config.toml
cutout = 0.25
num_experts = 16
patch_size = [6, 6]
layers = 16
width = 256
positions = "learned"
pooling = "attention"
eps = 1e-10
grad_clip = 3.0
steps = 9200
Rows from block 9 of a small image classifier, named by matrix and row number. Rows with one number within an expert belong to one neuron, the router's apart. Each number is 128 + 32 x the weight over its row's rms, rounded and kept within 0 to 255. All counts start at 0. Numbers have three digits each. After the name is the row's rms in percent of the matrix's.
Before each expert's rows are labels from the 100 images, of 14976, where the router gives the expert most weight on average: "patch colour" is the nearest of a few named colours to the mean colour under the peak; "top examples" is what is common among them. Only what is clearly more common there than usual is listed. The data: microscope photos of single blood and bone marrow cells. In brackets: how many of the 100, against the usual share in percent.
# router: router (model.blocks.9.mlp.router.weight, 16x256), inputs 128-255
# up: expert up (model.blocks.9.mlp.up, 16x128x256), inputs 128-255
# down: expert down (model.blocks.9.mlp.down, 16x256x128, transposed), outputs 128-255

# expert 7
patch colour: grey (56 vs 22.4)
top examples: cell type: segmented neutrophil (58 vs 20)
router.7 083:145127095114189127129165112104132152074180167181115135151135114099125139167111129132173106071124215094190139158132147107099173177185073165097139145107144140116156156105114158148150173137134123052142144165083090098121082183142115109122067123086084084129131113063139141138154112122158116100083127119081131127156144165118073073153106102082151146098129167104107092083093133113129130125152
up.0 096:117129127161104121110138145150111074157051157123098166087153167173148126115113147113091043088168115159104125124139108100084071072148142099171093142110147120093107120147098080130120184067149117175206148153138163083201139117165139101184081138160086069134148146127158099100085113122151140180113121179087130088114122068162136170116111164139110157087067111144123169123118036158098042190073
down.0 098:100111112119109148136145087150143118089098183138139170114137149126173122080138152117123116096112149131058205122094170148155097169135127143143149192184126132061101076096157087179120121092147097082090135167140159127171073122098111144105104117096125085156094169119120129078120119149101197092168162178156117143112124160181088075134087150134079059096111115138062096113119092071132090165141
up.1 122:144149150123152154143051135076191117123125099068063112181079149143125116144188101183106113187190090149119203155119138110129131118089189161086106112123145108145125127094139145112109123187100024202086127133145083070149149122135140154155135122144115131156149063160148181146127120146097145130118163110101100166110112092101099118165087082092095095091112140123160129104107101155154179219159
down.1 115:121106087166123169152139080092113095200089144125120117154149072097105195121162116065130118114188098125118173178148081142156127120129160130126116170138157171146118124130103108129113125102124130046131121162160188103139102147130138169108090187115126065131133158104056122140169120120151109082093166112105119117181160102114118109128213125121118151168126140142043167154132127110141132125178
up.2 111:203065118115166189120148120093184133096106077088140089122088075156131097159102176195127072128148154111125132186162085094120112103152142186114092067152163107157129170104131155139114125166127068136043097105132139134106141099154089115161069133131096137146193089196111157135152107110073150135104179148140166214091109147113134086149178125099145112096177133102107106156135111141155147141156
down.2 126:114119140132148158159087105101118105147140158119137138152173122127070173125116117109070136218153120091088167177162121125179081151137147138089171129181135167151110092075054083094105147088104155063116127108127173133107086174144153124139125190103133086158117196095113104129158141078137076124131152111076116157165155098131117120136201144124109091107070163168161169144108120103090080161146
up.3 081:164052129121111186118107149219138136130158141148156171117139132168166103153122138120172123115123089149106123143109116136100149029124150119148114060150178147176144090174146138111163152131145102154106109141088164139137135021196129140159137138124088083137152129169124053120113107127120172185168143143134120160110108082190160102061203184093178111110142108107165146125182069135119126113122
down.3 089:025121146100024145125123105144148103127128168161104131114172142146157117159134146149100146132130136072155140108146156180220169071133155132136150154152100158084147152118062063151064209113151109084123153128181178069137138143113104142133108133158107132135122135073110113191170100114167165136160132174102078117106079075167102169166136133159129142125095176157132159113122140086134038166121
up.4 087:101119131136074174148116126155101121109130116126166142129110101158117160070123123104121117167157123115065180122137173157167112093158132088134120158114084125122094154173152105134116140087182089079194095170124169107140126105172119113124141114210102132049156157152181145075135110141099132105127149157093125169112114125152154154153136152135143109148089114219158169123146078110040117186099
down.4 092:081146118102074069116133106176158111096070092117119125131155120138115143094087147144164114162199132177137142165103112106157199131089112142192139165154139134157115099165138140136056156172137145123079105188140157123151131138129140104118129080086154177101124154134154128120157125181151126102166157103148122149144166138186116127195176152072112113068144141123114099122180151136105122133119
up.5 120:099091146161118165139105168175112071163152117089113158088122146152102105133148164090088096119151132122085117120132185070090059095186193122121103095094186086137059101174147112070124158055134123096173114173123097113189139072180136137167122160153081138148091166139121123117131124123108148132157093146143093075136129103126124152058156147093146146164101102151115177130155122166152092130135
down.5 119:065137153095098142135152135122180131177101080120083137134169146094173105115177115108140163150169125126114150143112133124129174122094149115165164170103112163113092122104151130158145166104117097119147128155138131100170113117125078114106039106136133089093153130104136142113126140167134135113123140196101179101201117091211113142125131164117100120162097171154128115124092068067133139114114
up.6 128:110108163099141155120080162120102120163152117106077154128159118110101146141114130107176113126187129138104128167124142071115085057151158099100073086125132104160056107136167142049142118049097101125122094162104170142138136007168105114091119165154108097113118175165101121161150159158151156132114110135134164118132152128151144091089183103064144122132142108122104178143137094119129103172143
down.6 122:102101096132109095168144150098125165107121153117098152108106111123113145074125128063107144163175146101108195188159105120138078115136100106094160198121134152176059131124096113106103196079135115076142127164135200182106175145119062164132109079122082142129162084154144182098163138131117118086088106143084187075100136097115139101178199148099122147089093169184126086133126144176110117109166
up.7 136:159051147171183172135116150175119145124163104150165143070135089155143124097108141106133125113148154109126126129135174090120088075139149079131105094077169110187126170169151164105149077049116108070129078127130155117143137060162110128143106183147109100129153126132133093123112128111101177145129113139155155177108073137180185089088195102063189119151169094165126162139148105060134137118101
down.7 130:079115098120135124096121062064149143132101126093121153148129103141060112086059133126076128203180176091164193143092097120188111185157118139116154149147099153168123142080118082138076162091163138058144111162099194145096129102117145100163111118102122160125104159096154157111132103164130092118132102125057171102141131083107058095212180146070111089071057187180149117147099131123103104131154
up.8 070:117156131162100114102136110163115172132144074169132155089176094088136122130156155129152124189141159106094158118123127133158173071129093106178062096167126063159132105097126125189150126100124110126122175149090151181120115028093164152203121137170055116105084081100062116146147148126132211130152139101121167118115112123176143146071092134115124127123153117186054146133139107056109063093096
down.8 080:116056119094091204133091086139093110091107138108096084133159140152128208144119097097148102208120131079151167131110111122112109113159158153139139117099131129178099115089150071104118074150138100159164111136109166111135180155063122109148118209192174130097091133153138173137114141130112086098148118094154067175136154133128073138124151179181129144145072089159162117119095152099145140119107
up.9 133:116075111131073157100116138176068121139112162117136123107135131179144134132113112088135124107168157146104159115122136127121054089139143054117164129089140097115046174167159094060105126082147158107206075163110202134163157095200099123102122159157125144145107150128207164094170109163141156145152090185157121130107143067154153124114167167113178128155124123201104177104096123137108129147107
down.9 121:154117119092144106074110093115154140133081150094135127158115161149128105159112178128201085154146134134147146191108123129099097102086134144200116146098098149158118137154161176139113120139133054165083147208115143209150175139172135091122154097104102152121171113133126132102126094126139101139107142165070105135198107106191123077158134118061051014090118133120112113153095109164127155125115
up.10 096:109096112172107095150127163152090062146087122121144149112164130144114113111147137040134093074158072130104090123176114083079089062173147112140100140096130100098092122187136118101133149092135122140188163170147105061177164128166103083097104143158143121120085156122149091145035063162178068141190096148101075111118109133109154189072090139139092138139078138157121132127143081148110066140128
down.10 099:109152136123114125180158129110116126064160191110112114126131166163120115111142153119143164101139123107093146113096159152191178150127125112147135133157107141060089107113193123127087105114161141117076089083094133140117104162133092137100116139147119136135101109099082152115077124117058138034121174128157161109145110119187075110119119134157130096110167163208069078091119093102154094151167
up.11 080:133134104183129133148119142112137103106105103143172176151117074138103111118107120062131164144101126106087157121145179167082109111125124088134141141104187181166095143127149139154139117069135107164200115140101153168118125153164180148174156125198110161106108178131146156110129158121087123132092122127158100142075141084163133151131154131171163130118091113158087180121118102099059115124077
down.11 081:159146115076102170132130041159129082179123106170152141116146106135067145149074123125166132142157093141161140153139100174129167128098142102104187114115133157136118105141106140106180089113097148091166106081120143108175149081147114084083140111141158167124128091107118160163111122183100099112217142120154096187152128118093144126110137151096087095150147051134155089174132101109131113139109

# expert 14
patch colour: pink (59 vs 24.2)
top examples: smear: peripheral blood (100 vs 16.2); cell type: lymphocyte (99 vs 15.3)
router.14 116:154134151129117078080077149174086103168160165076088171046108140115189092162116136114118100110143078174093101121162093073066151077115184099115102100094096078171057102187096111079135110087047164124145082065070136125186186112153155121128124129136167112159098149147145079121158127158138195170138082093124138107116117105089152193104090155140136153167152131098147183138108142146133103156080
up.0 099:121165140155091053130061154103026142150128175056110157104133120143154146138085111110122085119119075105113132085148107111138113105166140093104113083115164121140125160159086094107148148094104167160168114134135167155088157078233124156122140127127112113157108166118159133138097199157117157166110099124142074118089152108108114153152104164112180125131179119123155191162122112141152114151088
down.0 089:151187221083097124119136102122143099140183138128055128119185128081101120115152093169125123175138090114074123135075158109107086156097176102118117098152139153109189122152083177161104090127075096125135207120169107150149121125139133166137128169089120078160045080122123110154115176099151125098155138094152074135103136077176131202101108111150113110150139167133154131107076152163120121152136
up.1 098:129152161131061099119118139185074097161144159092100155098135094175115146126145136113128104111122041155086098098159094091053124090191138154148071101106146103178094099161071163057148090093071144199169090106099104123149182074153136152091162132158156097090120129164177107117156184204088149229142147126141088111091124104086123235136093139141141160157160102091168184130104153141157146144133
down.1 099:093133135126105142186150103170138133136168160082074129161117106102098151085163092168093140153167150135076127143091144130165116197114166118092169106153104137096169134120097136130177168146078068110186172082136185119139095145128083116209153174104143080159103103103105106137136106076195086106099128103159101115103111104139142158150133084138098101132069165116128143136075173111122106160133
up.2 098:145163160119096091102094149168032088138132144090091170088181111143142144115071124104112072085134025138094125062144130120110132097145170097161112090110136122159127143168072127056133112091088140205171067140150132153122135082190154132109165117161146111183111164140154128109134146173092142181158106114166146103097163127135126194117107151122154159137197126126114162147121129150101148148131
down.2 102:100182205098068137158148076119169133156179128091112114136135138101106073087159092163130156137103081087093122136083112129149167163123173117131128089149114155081162163109104153159161095117082098130098209100147072125132120132164087145159139184091169063158071074111131110137121138164136140063129134053145128116097123068160128217144103110116119122152087173140154133117082145117177100135151
up.3 112:148158137170077066126081152175050135137137117133107162097190110077118171126096137082139152101099096134152129053161139144158169104166141089115117117090134141129095157176112080084140126082108195159165067124131161131106134099147157134081203148121149125151125219109111116093095121159124143130183085134143169120088164147127138186099143171075195140133169088141110174122145168106103123107096
down.3 100:148147242103099110128148086099139089156193120158110100145176162098120072137139116186123134123119094124085116109098147112159192145105166082135113077161133105112131135125098167165109122132069121131148154132174076170150074151077058161146154174085157080131081101091074109187082144124114148113164152060122105117103130115150134245095127148170087115170103174138159097128129166106141092108143
up.4 122:130115151094156166102197131160158088123146111191118101094106083118137068101158149170135135123122202182101097126116120114062129098090145162149094144107103083129094092141140168152139124150141135117138086089081071117169123123089070119121091173117152094133130121158094107134132134140110143086147167128150144152136065104156194104126105113141185179140143138135145078126121165096105121105161
down.4 117:147122149149108105191184165121116115133129102112136140110140113169115150145155137151160162082167153103128078151090124221149140146133121117085157062158125149096134167157097122086108137121120115105143170085097115090097114104127125166151167147100130124155110123108122085112110111117163125137070089066089155057121183075094180146195155161157109142129096171077108132103091119094160102117111
up.5 103:089143172127095088133090164112057141087125175062089190123165116163110153129082118099106117097150076096124152081141112140133113100158182119129130075115137137146119138147066118098123140105067148186156109129144145147088152096195159154115150125125094124163128140130150109159108156166123155184133105160134103087093164102122101165137119144105164143141173114102135180135090112166134122153088
down.5 094:112135188088101105145140078090123116139160157084075102148169096134129067106129089171143169179136096131039092098141124101126159161095160090133117080172098176095128176114076193137161140127097100145126205125172106135160094150113115165124115138129149098159052139104132125159104136135142136121142144116167072082099103095190139242126090089138120125087142182126149122153105159140132140179123
up.6 092:105147097084170142136116134154102126148137081147143109160132173101126129151142143157101128146161076151179116160209141091152170120131160073111080128176166138177111147097150074085106093099115123123096143072150091116140062143126103111089168125081178109126144129102083107159055124056130124112131159097083147126177152143145167135103195137104119080136135122088154061155165129128183111121124
down.6 088:107117102137150187143095122140179159102144125102167153151118156170111171097125106141121080137144162126144146176167118095131084111184089147121122118137172130151139101148162145168133144100167097085086125190115169178091063142183150129160127132118081168124124131156145148078191113165084100177083140118126141155114131112079107059168169136110093135104138113141096099200190170174121117140124
up.7 113:110152123147105087136066157132040146108140162080107163126141151109127152144095119073129138093102030075138149078153158149176125120152136103106138098126163137097134157149124091118127145089113157175185101152167151137095137099179156147110161130112133132162070213102115134120093143164127154144165085132130121108115142140118105158111162153091170117113145115119125187098131142132102138165079
down.7 099:140140175127083085134108093112156088157180151141124105093167148148108075116143115193143099157107089142087129105130112087139169110103150125206068103135099152127153130126103151162130135167076082135138162112161109157162114112121070174115101133157145027119065084140110078153110172133106162096189139090167142141127094127159085225136088113103117139146168189148161075140104131104125138142179
up.8 153:133153116150116110081180123075135199101116127081219094141082180180125149151099171159137122153101192101182133217117089168155121139153097137163131137145072137115201153109136155166105139133198126116030182174151175179130145124115152111112073079129119185094137096144166119153158168093132137151094123158064126127115128130116092067136093134124081097110119097144109101159097101120152123064133
down.8 156:150184094154080096070096101076116136105147107078108132149104120140093122143154133101104148167090108060123153153206162155112151117119115137119104148127093167179163130113147170083183105060128122165105169150166171169098183065139164151130108089174116169087085140121174136118159185099199175170106043130142119128096122125168078115097114068132100106152129131103117161117110145105146120128148
up.9 101:124080150160102132155134068132144171155157079077184131089168150066094189162081121106066132122082089150099131142059139090192102148115145113107148159117128094143122070124110088074153145075134062136163125100127102112158129180154186099173111136162085123060110155154113159107157143112120111121163107141083146101159088099135109173110140110097075146136074161142135189124156107092112117131153
down.9 110:079111088154155157151106114156088230119120140134196128133172201096103160164150076128097162123115178105108116166086149111187050213164116155095147170138146121117125145099136089144116158144155135122124083133131132142150085150150182119160126159109156134147139157133148154133177087133121088121071100169166081133156123123107114089176162114139088103097148138127137151126106147122172072156132
up.10 069:110133130157079123154192106193093106138114083138155126074159197095088161107111101122116107135112123133076178083102147129202104150101099043186116149083113158112110111116175098133110183079164107153184127110121111129153114166155172114135133156187119155067130203125130115050108128119070111139214097140076120097128064145127111174085133136120111111126106098150105106160188111073109132120140
down.10 075:092132110108089144120100094174110164092113134130137106123130118162140141102165099177107081153124105134118142140086155127148116155122109154104210143134118159096127111084134087144121166148137120071166155160132144156114077151165098164114169161116137130145157145124097126116162127122105094146171112151101122155165109143127091119088174132168073062125140151086170132141095151130192046122127
up.11 111:075127142112152149119120119105129104154129181084086110135109097153105110079105100152098117132179105124064115164114116099127077140109176155100111124125129097163119088114070165117126124174071113108165134083129167128127154126141141100170135162106102086158105104143145090174136119126158086176140139081111083119131083102132103116150121055124104134097143169158109156126070113159128130198151
down.11 120:144142154081139125121169146153111157146101148117144104139144116124132125147199146091155146116134177130107094160130172127091119155150146178114079127169068146158139101096136198146143164139166083151097154108156089143170132134137183112146115108121156124159124095156155123117151159081146140160133163127121084104114079062127158101145081085136126173089163127140154129124083092154168093162140

# expert 13
patch colour: pink (59 vs 24.2)
top examples: cell type: erythroblast (36 vs 14.3)
router.13 090:124135126111080200150141135100124206088111130165160114141090166148123104151104131172070114141159222151175108112073134157167107131175182103119126124134156134101159143117116146132076179145137173097098129145113047165097115175148116126142104080115140148228147128061110146096149134080168104101106115181179106141153094176096094106097187103099122136124105134177126097122159128154121125106142
up.0 104:148131175112145110174136123093114105087176169144102109123125137091142170107125119087107076144170155141126145079140165115148123125127180137078105106137177135099137078062092159085117182059095096083116191130128092111141121143122127127173129172170163144139105111131144173147140182153114081133153133159142067102137135116101111096130153066132113141098154156100136156118143120172138163171113
down.0 088:137154123123093211125132135135134086081124143101118134109134144100102134148143173102127100132060161171111121113134187125141095161192086098103073117098111181074145078166109137131151120127127086092156179134155104125114122108131142160120164123132145179084130178105112126156098144111147172109124122129155171128114155074134113105144127141154106170119185103168013154115064149090155072085144
up.1 076:110119141143104098082119067139157145173124156052111136141119154094157101165108089107156112204048131167118115147100134127137155155145149134178117134119067154134162110130163084137151143099107099111143226149109167114111129164127134172133163145119166158092126186175147112130134171108122137159088087114221122107124126119138136153092142127160044131102142114110077138202126106101138024085084
down.1 083:160152147152139147117058153219155146133102149166054152200129154165126154145162147156090084153113154140119080169093126125136075104152115153128116100108145161112135153124092167143143121132156104086130119148092120104114186091146134145132178082120083159134160140189141064138138080065142133179110104124164157123107215137107109116081103149139116123178120115151076093121179101097146121172098
up.2 097:141143100135142180138164164199138121151122084120138116099163161144128100152161145144139132154184116171082110118164151122044119094139098072129142142085125120160093133201178098124143104151190103088183092077113096169208097082129109102098130127115108177084091116108111147148115119085113106136153148126084141163133108142099190134109124190154165155128105106181121106115139099153155141126127
down.2 087:091153102165166083131144117089110133146141159111155131221112139085152136159109094138090166097137155142151105078147085132148094116122139140115160105134171144113143146079134025126132125157155191191136133179118058137159063175168163115093140143121144177162181159074151162132142117110121121143115109152109097109148111166136109095164138095134094115132151110082171098081097134134140108132163
up.3 122:153152167120144145067166159163085141075163142087099124073116089110079119051101160175143116120105133112077096161117066126125128162145139138157052121141132073189149114134107141145185129111135112112158125062107157140096091097130139094201102194133124113143101133215103125151161161105092191115102185085146186160075123103145138090110109133150132120139137117184103117167109167078085132148171
down.3 105:156085138099168111082137131125158165140146170128166149164171141103134038087149091104187149132109113101068116112132127139113122168120137161100191137138147069141171038077165119115138088123130164146153118056129137104144120149068117095172099178110118073172128147185063172130152093114155095064110128111143115149144106108100164121066177132152154148115104125143095130118123184110133111112168
up.4 130:180139125132066140095151097145152128166121117164147089142078093173137123094133104097173179078112155154134121194096131175135156108104156129148172142085099143117136146099168177155092095168191147121063125124138132167172186105100119118168098098104135180133141115192177080074170100128156128158090150096151108130072118120130163097115135133096147118146132104190118124098135145118142163142160
down.4 131:113128138172116162154123156131050109145117077142151145086098127158140185090089119135137106077138064129151156131132149145170141116120184126070112143132131138113144169110126102123087126144134182114114097121126095100174175142140129095103121113147146093161110120147157162065137103190091108119152156111130081154161093157054135109082159152110190076157078151123173155128143144131105197193133
up.5 125:106121149115112166119152107152139168130128102186156151129079097100148103079128130102144168081131157102145141212110117151127112085113132134164154206131077151141146120114170140189097162143170141107077134124130136117175157138103171101152129080139090113123168107169168086055143095124136143132137139098098119098121096109181164041110136103100122145173100071150157074127137145114101147170149
down.5 118:146162194188084131127153124147111136123099136119096161093183102145106165098145092177157130128134122120117150107123095180127181115105193142111075151090119084117117174109144146093123122145184186116139134083112114178162127132136108103109110107144143127144087163156108159113149105130120141160151172151138127128106076149069176165042123136093180127212095130201123131121126172148102163172177
up.6 088:152060183153132179135063144111139123176163095116126128099117184093148197141121155126146102126115061137126105125097128122145125073108154147111141107121147124136149097104130085118135154130106077130103113117150131156122120132128141137172119158164139148186106159116113094142044156136113069102132123124149109176126119102170101154122115092108098122133128108122152142179132042110078135114138
down.6 092:127147136147139160101142143109171112143129108133042118179138135059110137165164153102124146124137122105130153108135135138150108088129108174142096135148102169140093102152133144145137116134106069134108175171106126089099163101156124110116136125126069149116111158127196094092074197143128147115170144177121152140116169061137074132095117133076123158120140138156061151072185175110100127167119
up.7 094:158144201146110105120120166129101124106139122076133170063141108132048178092104185168129110115142167108064055158127113106136127154152138151086098088149124060148123113088089144079150114103098146078159101122109155059108164114132152123100143124136107114168107122182101150153115150137136164111160166096127205118116183117067117124126143118158113159176079158203116151143051194144077062099143
down.7 091:121135133084109082093129132103112127091146141066200155164142129138084144151100149143170159187098117167045110144098117150126131183159130159106215156148138078109128126142136077144082114139055163114128121088080160130138137157123139142116128133126164069136154116124112159154141126134129066066127181144085059068152143106158132088121104108169127108069116175115129119144045136170134154068171
up.8 117:086096082128171171182182182171157160081099182166190107140110116151097102156139122112100202138127167121092130090145193161127077196094084127053137183103174150123118144177125136174138150137174201098154082115113061118115066141117143133120099159109110136154129130104117181045106046061102072102107121148148120171126102135118095106132134148093129141130104168141113073164152137090115122169152
down.8 120:180108156092191115099174189146185144108135163183099142124113100131171090102164082096130190124133143152112126093129105128128117110094122117113090157102167124130128127139127167098209129109118134179135152104161064130109134122088145124102075197185105107207059120090094121134127124107151124133116086081079093074072111148137097149134092097123181164204149152117143133080151164109117103136117
up.9 092:119070126187098187154121129125039089173145108143165125184097130100142190138064155088084093111152106116095147106089170119183125126102187124166142112166109157125108150103146134118123206122111081167153124136136191162122149137151143173159112131156149154163136147125169132113084131117139157126122127171190090141079087066178140147120162135141112155123116103171112139126180037117112163141111
down.9 090:148172135104118173126095107133150135118080138135090137125044167141183132156149204159161069130123094175141168123195103118152124099161092133169078106145095119080155091118136155108075118120140076148143179115115107057167210102107067143163139078141087165155169075147133100142090148119131182138136161136182122195144132094102122136120127172093137097172106124135141095143135137140149138165041
up.10 121:155126115125153081085139102181156148146116143081119127132201171097141133158167123117090165171148105140140091133127124085110076121132099107074125127103130158129131155174149077115141076142129123109156209133173143146190120101162145129113179109098111166040102137126147132160141130114167120157090082087088152121096137117147155113100114138128108123074138070088131159154097119110145095145080
down.10 112:120099160155140161191056155125130146097187115096118147151186119086031143112165127159125158108143164114076114179084161095181117125130136080092144157152119173119104134101146081158129126112160097092151118124133157139151076137119162143149135149176070141070154132100116070155101151106138134100141094122115182099117145154132148079082150129123113164088123156167086156074081130140135083123159
up.11 104:081118132104213165189112172185110102122153111097104169088072151115126148136166124088116129074176092125099109063153158140135087072146153092100129125072202128152071115171141122125124131116140130146179102106100084120115099135130132140122162199145115126194074156106129143103054105057076080128097085163131074186148097108110151120103142123101147156164150127081079119113207122153121146143123
down.11 114:149127123105160113117186130083163130127151093194127106165144165108138077168117102076122113077091126087122127155142150154155112122096093157124120112103147183118104119140131181093177112076055126148098163152148083091065128154139173117102033133172143132127131127081175097124122142148132129102137094136064130118155096091144062187146089081051103141151144154107135143081151113101092103133118

# expert 4
patch colour: pink (89 vs 24.2)
top examples: smear: peripheral blood (100 vs 16.2); cell type: platelet (86 vs 1.1)
router.4 146:136115106112101159163159135174100073163109154104078160115155126102086112140140166115125113141167078157096145085189144128077113090136135128157148102106183135129121113189129115094135081107118122153170143122174167117112166074153109162137169176100109129075107181134148083135114161142112155202134131118198099128121164110165160152085089132155148135100144110173114114108059128166129103155119
up.0 118:099087120128143171161130118117115153073120114169165147150110165138132123133130177151099118141127179040145139164093129144194115160108134093101128138189127169093141142060151115211093208151140129087126082177102145130102077223134195155143088117130133097206171131100099197085158086056138144064132119168105148165187123120135095058158191140112109117108121143118133134125136087110129117116143
down.0 126:155111174162164131142085120131191196055190134143127138157149156101143099143122111106148173113053173108154149153106120091190098195124103156040144113152170153089126086079122088077119102123133154111097155079094117107128098176103151113164139154101144106186089116132075113108168120095142146054143113125140106116161136133078113095120140104086080142152113103165172143095123119135137139107136
up.1 116:091085136117211133140125118172135113149137120133150175152149120178093127117139163088094174101135142124167031159100148096134094088128141151098111152124179122172076105130127161082116119092091205123123080098114098111203154119133122150103145152148121080123137160158165109158185108147133106135108086147113119109152095124082129151122145192095136176114056166146165148112136140155170074129137
down.1 117:116070110133154109113150116134109082153111095149146161124150106119094014108158165125055132165097132097128100147153143103110200094098163097128165145115105138103078136104128137151114106118094208175152188058092168107149152078100108175140154102103112135088152177137122157140131191132125114155075086133142157122114097110104127171158116097153180157102104109141109090100131104126145075153152
up.2 108:112150153096170163137137134171127112134153125131151137140151132181114125102119153083077187078113150129148052131157147091118121100161111186151104175096115127164083117147138181106126082062115205123130131126123109106210146109159118154084137160164122072096121166165168095154183121127123135173095077153139122101140075126103157093113138151068147177125068134151143149101146151124144084125151
down.2 107:183088127138146068101152102112123095159125096126149130155156117124113050080149160140036153178081142104135153130170150130142157132111133142126186119154100138132108124105137132114131108111095160186137202077099184130153151074113127178137149128091109141099118129140106125207128161113140128151094100140141165112126159118119120169147138074117159138104103150138122129092117086116134061130135
up.3 086:130187151081124131109154129128114169081155167106116124137122096141144103115094130137188103139091139151108117119049073140125121162157150128141119110110099088157176098114095135166109136139186059128125098136110175154082171112152144086184086132142134165181126111190161124093154135147129138109136180052126082141100085117104132056178105092136137175104158032101118063135085156130097153134121
down.3 091:132116139130130100170133129166136060151121125079149116069105120114089141105113115162161132195159139163126092137103127115117165127136081150205090114130128122154190146090120091115148101189147091113131121172109060124071109095131080142080181128156114196094114126164110151154115166114141123180166128089121183111129171169111155162117123113128152171127126198103140135120107114097203143104097
up.4 087:136142148114107198091140144115068139108134159094117121123141142088134129131098139123153078131131133095085171101099144193162114130124178088155147117112148100106148126117129087169147192130136046155166115127154232119119099140122145108178103153148092142179135150136104129099090094133109138143146192127196139159122095091154157114172139099135127123070131068124098150156109118104068137200113
down.4 088:109117112114109122148096112139133110128148072066110120094138070139168181096115121097161169100149102090095107152112145182098168083113095084150106163045059095116147135133141120138171101090102068130127148141134110086098105117186127100078170058133117164107151153160129115149091126083148119182126142119138135124171175149172175168113158042162148153107164171122099126130130055097142162105088
up.5 103:144055124112094166106132123085091184144143157126130129113109077144137125164029088121151149106090173160092181151090147164120143148112132114127135151138116093125136130123098110156147209148131122108121079132074186141163160137144147100208093145145145104181160121154112209101179122147072082107137154150155139146128078167133163150171143146135138114156123138168081137131147139099065140128109
down.5 095:188078079158115122130088159100138130089140134114077154117094115118127185112128132088105197086146121103115132181105119118129164082109165115084167105110150151153133106095148150104159119102119112144150164092122137128140165107150116158154169083118141191105141163167116100060156135106181120165075094091144135134070166181132122109098156112083191118133126156154042144093119099137109185150123
up.6 114:093083161096183163160098130181135123135162104108147148144129135176101121126135179113071157094138162140180042154137138055104063092150138167096108139123147115147086105146139131107133106092102204123161072094108086128220135143135120147105154149121103097133138161161165105162175110127078106150117077138126136097135089127071122128139155177109143165127075160115154143102140141150146087087144
down.6 111:132092134131147073130200112158099101145118098124137131164138114109085067125169145131030129190112142099114126126179152119124176085069167132139156111116132135100103159124119130138111121131118172175137184087110162118169118104090102177114143100103098129108132178132111133148120160130166100170078107152127119126136122090120139140175093061132205195122138133109113106122106129104144076152155
up.7 120:155241155140134107078147153151165154073149128096132119131087158144163133179155135140191127133069149167152085159117067098124221133187143121143067135124070092121104116123122153112090084157173150140097149117098043149117138138122134106077136116145159136106107108139124099135131135128138155121112098151108144144122167104071121079116114147134142164146173073130129051149116132143177155087129
down.7 118:175181118123145115124119099101108132122098134128145106141138102140122098131145142145125154187082155148147149105199133128116087172143065163133136081203164192155182097101142160106095110148155153171078151156154125168076118104100133196094162105112143125097118117086108138198096200063123187135177120138173108158155091138123105098095121137112097139087113131072143107154136159168167150070131
up.8 090:129122147093100152138170143140073120095170180096107107130123117109138096085097154142172087118146096124070154081078115165122135116131182082179121082103145085149145121145111134146138156116167022149160123149149208135090160113135109095174081142178106196144120118190119114108099151179107150146143148109176093126076110111132141089132132095149163168099144078142101092145109175142065175162115
down.8 087:136147130132090071169116120149139087183124083099141117104117046153102154057119099157149169118137121104149123098097142133094187155160098153180118146106157128118176135120158119154116143131131101136093182184147085089057089110177126106080129073160095131072108107183140170164080180110134139171139123146097123130186154124128087187136142101143129131086096169117096162124113141086142132128151
up.9 107:089162089150135145133114131029114161127084155099149108118107143184110131190167143117139095140162129108121193130170123160159142133154164115131148094144105167120128172090128120085094171164124088085158147195182151185105091127133149118149078101115098197160136089064132191108080127119140106122077151169080121091129171102113089084168118147132139075105125157142096094158135082163144099167183
down.9 101:157075110142087108086136142152111103165099090106162093103169106094116163118157133108147119166173091138173106144155150144111132107128112120180043164080032109167149146169103139169163154102145087118122149124154120143119097074201131125055141143176101132126141169127150112127081124177105153180151164135104143118153154096135143170084135116162162171150149140141142124209092096128148118134120
up.10 088:141158124132118164125150117105093146166118077151185132166171109170192210156038142085118169140113143167104154185125102132161148154138123149107061150088081114106135111113114130089138128084121133090113174165128197112151142107137111107123095150173159125140164160129163098147162105127155095105115141110148159106148114181136175172159154133121127121144102136124111133136141072081135121119118
down.10 091:204111116138143177125112128086119179072148131141095133128130110181139163130163127099148157171123148116162132175125078115138098148129115112081098137081143170088127168107107106073145110070148073111145150108119163157159111109113107146136123149127145148172159159124068112100191150131193134121100085052141149141053067139076158026115142134105168080178160137143109173137144063172127122150093
up.11 091:192075142101161151136102105129180121118145096170102143147126126103142140089129104164111117177122091163132156123109121127118155125071093102101125089125109152107137152168142058120152089112096060157123140133097135060121075153104119150128200142093169162139080117091088168104124146079165108118159097097146164147132107148157103218144112083144105104197135112128155170118136156089100184132064
down.11 099:139164135051109103105141139136098080154128130136055079120114129136133111145164098145106128109100096101096073087137148139110210132145142101106120132130180084127120118157101211090149169080096153126087151125224107052154121135129155119149093153150148071127117165108115066109127090157145125110163119135109083116110131135159111150121080120101140072159110158054158069092149167115104137138192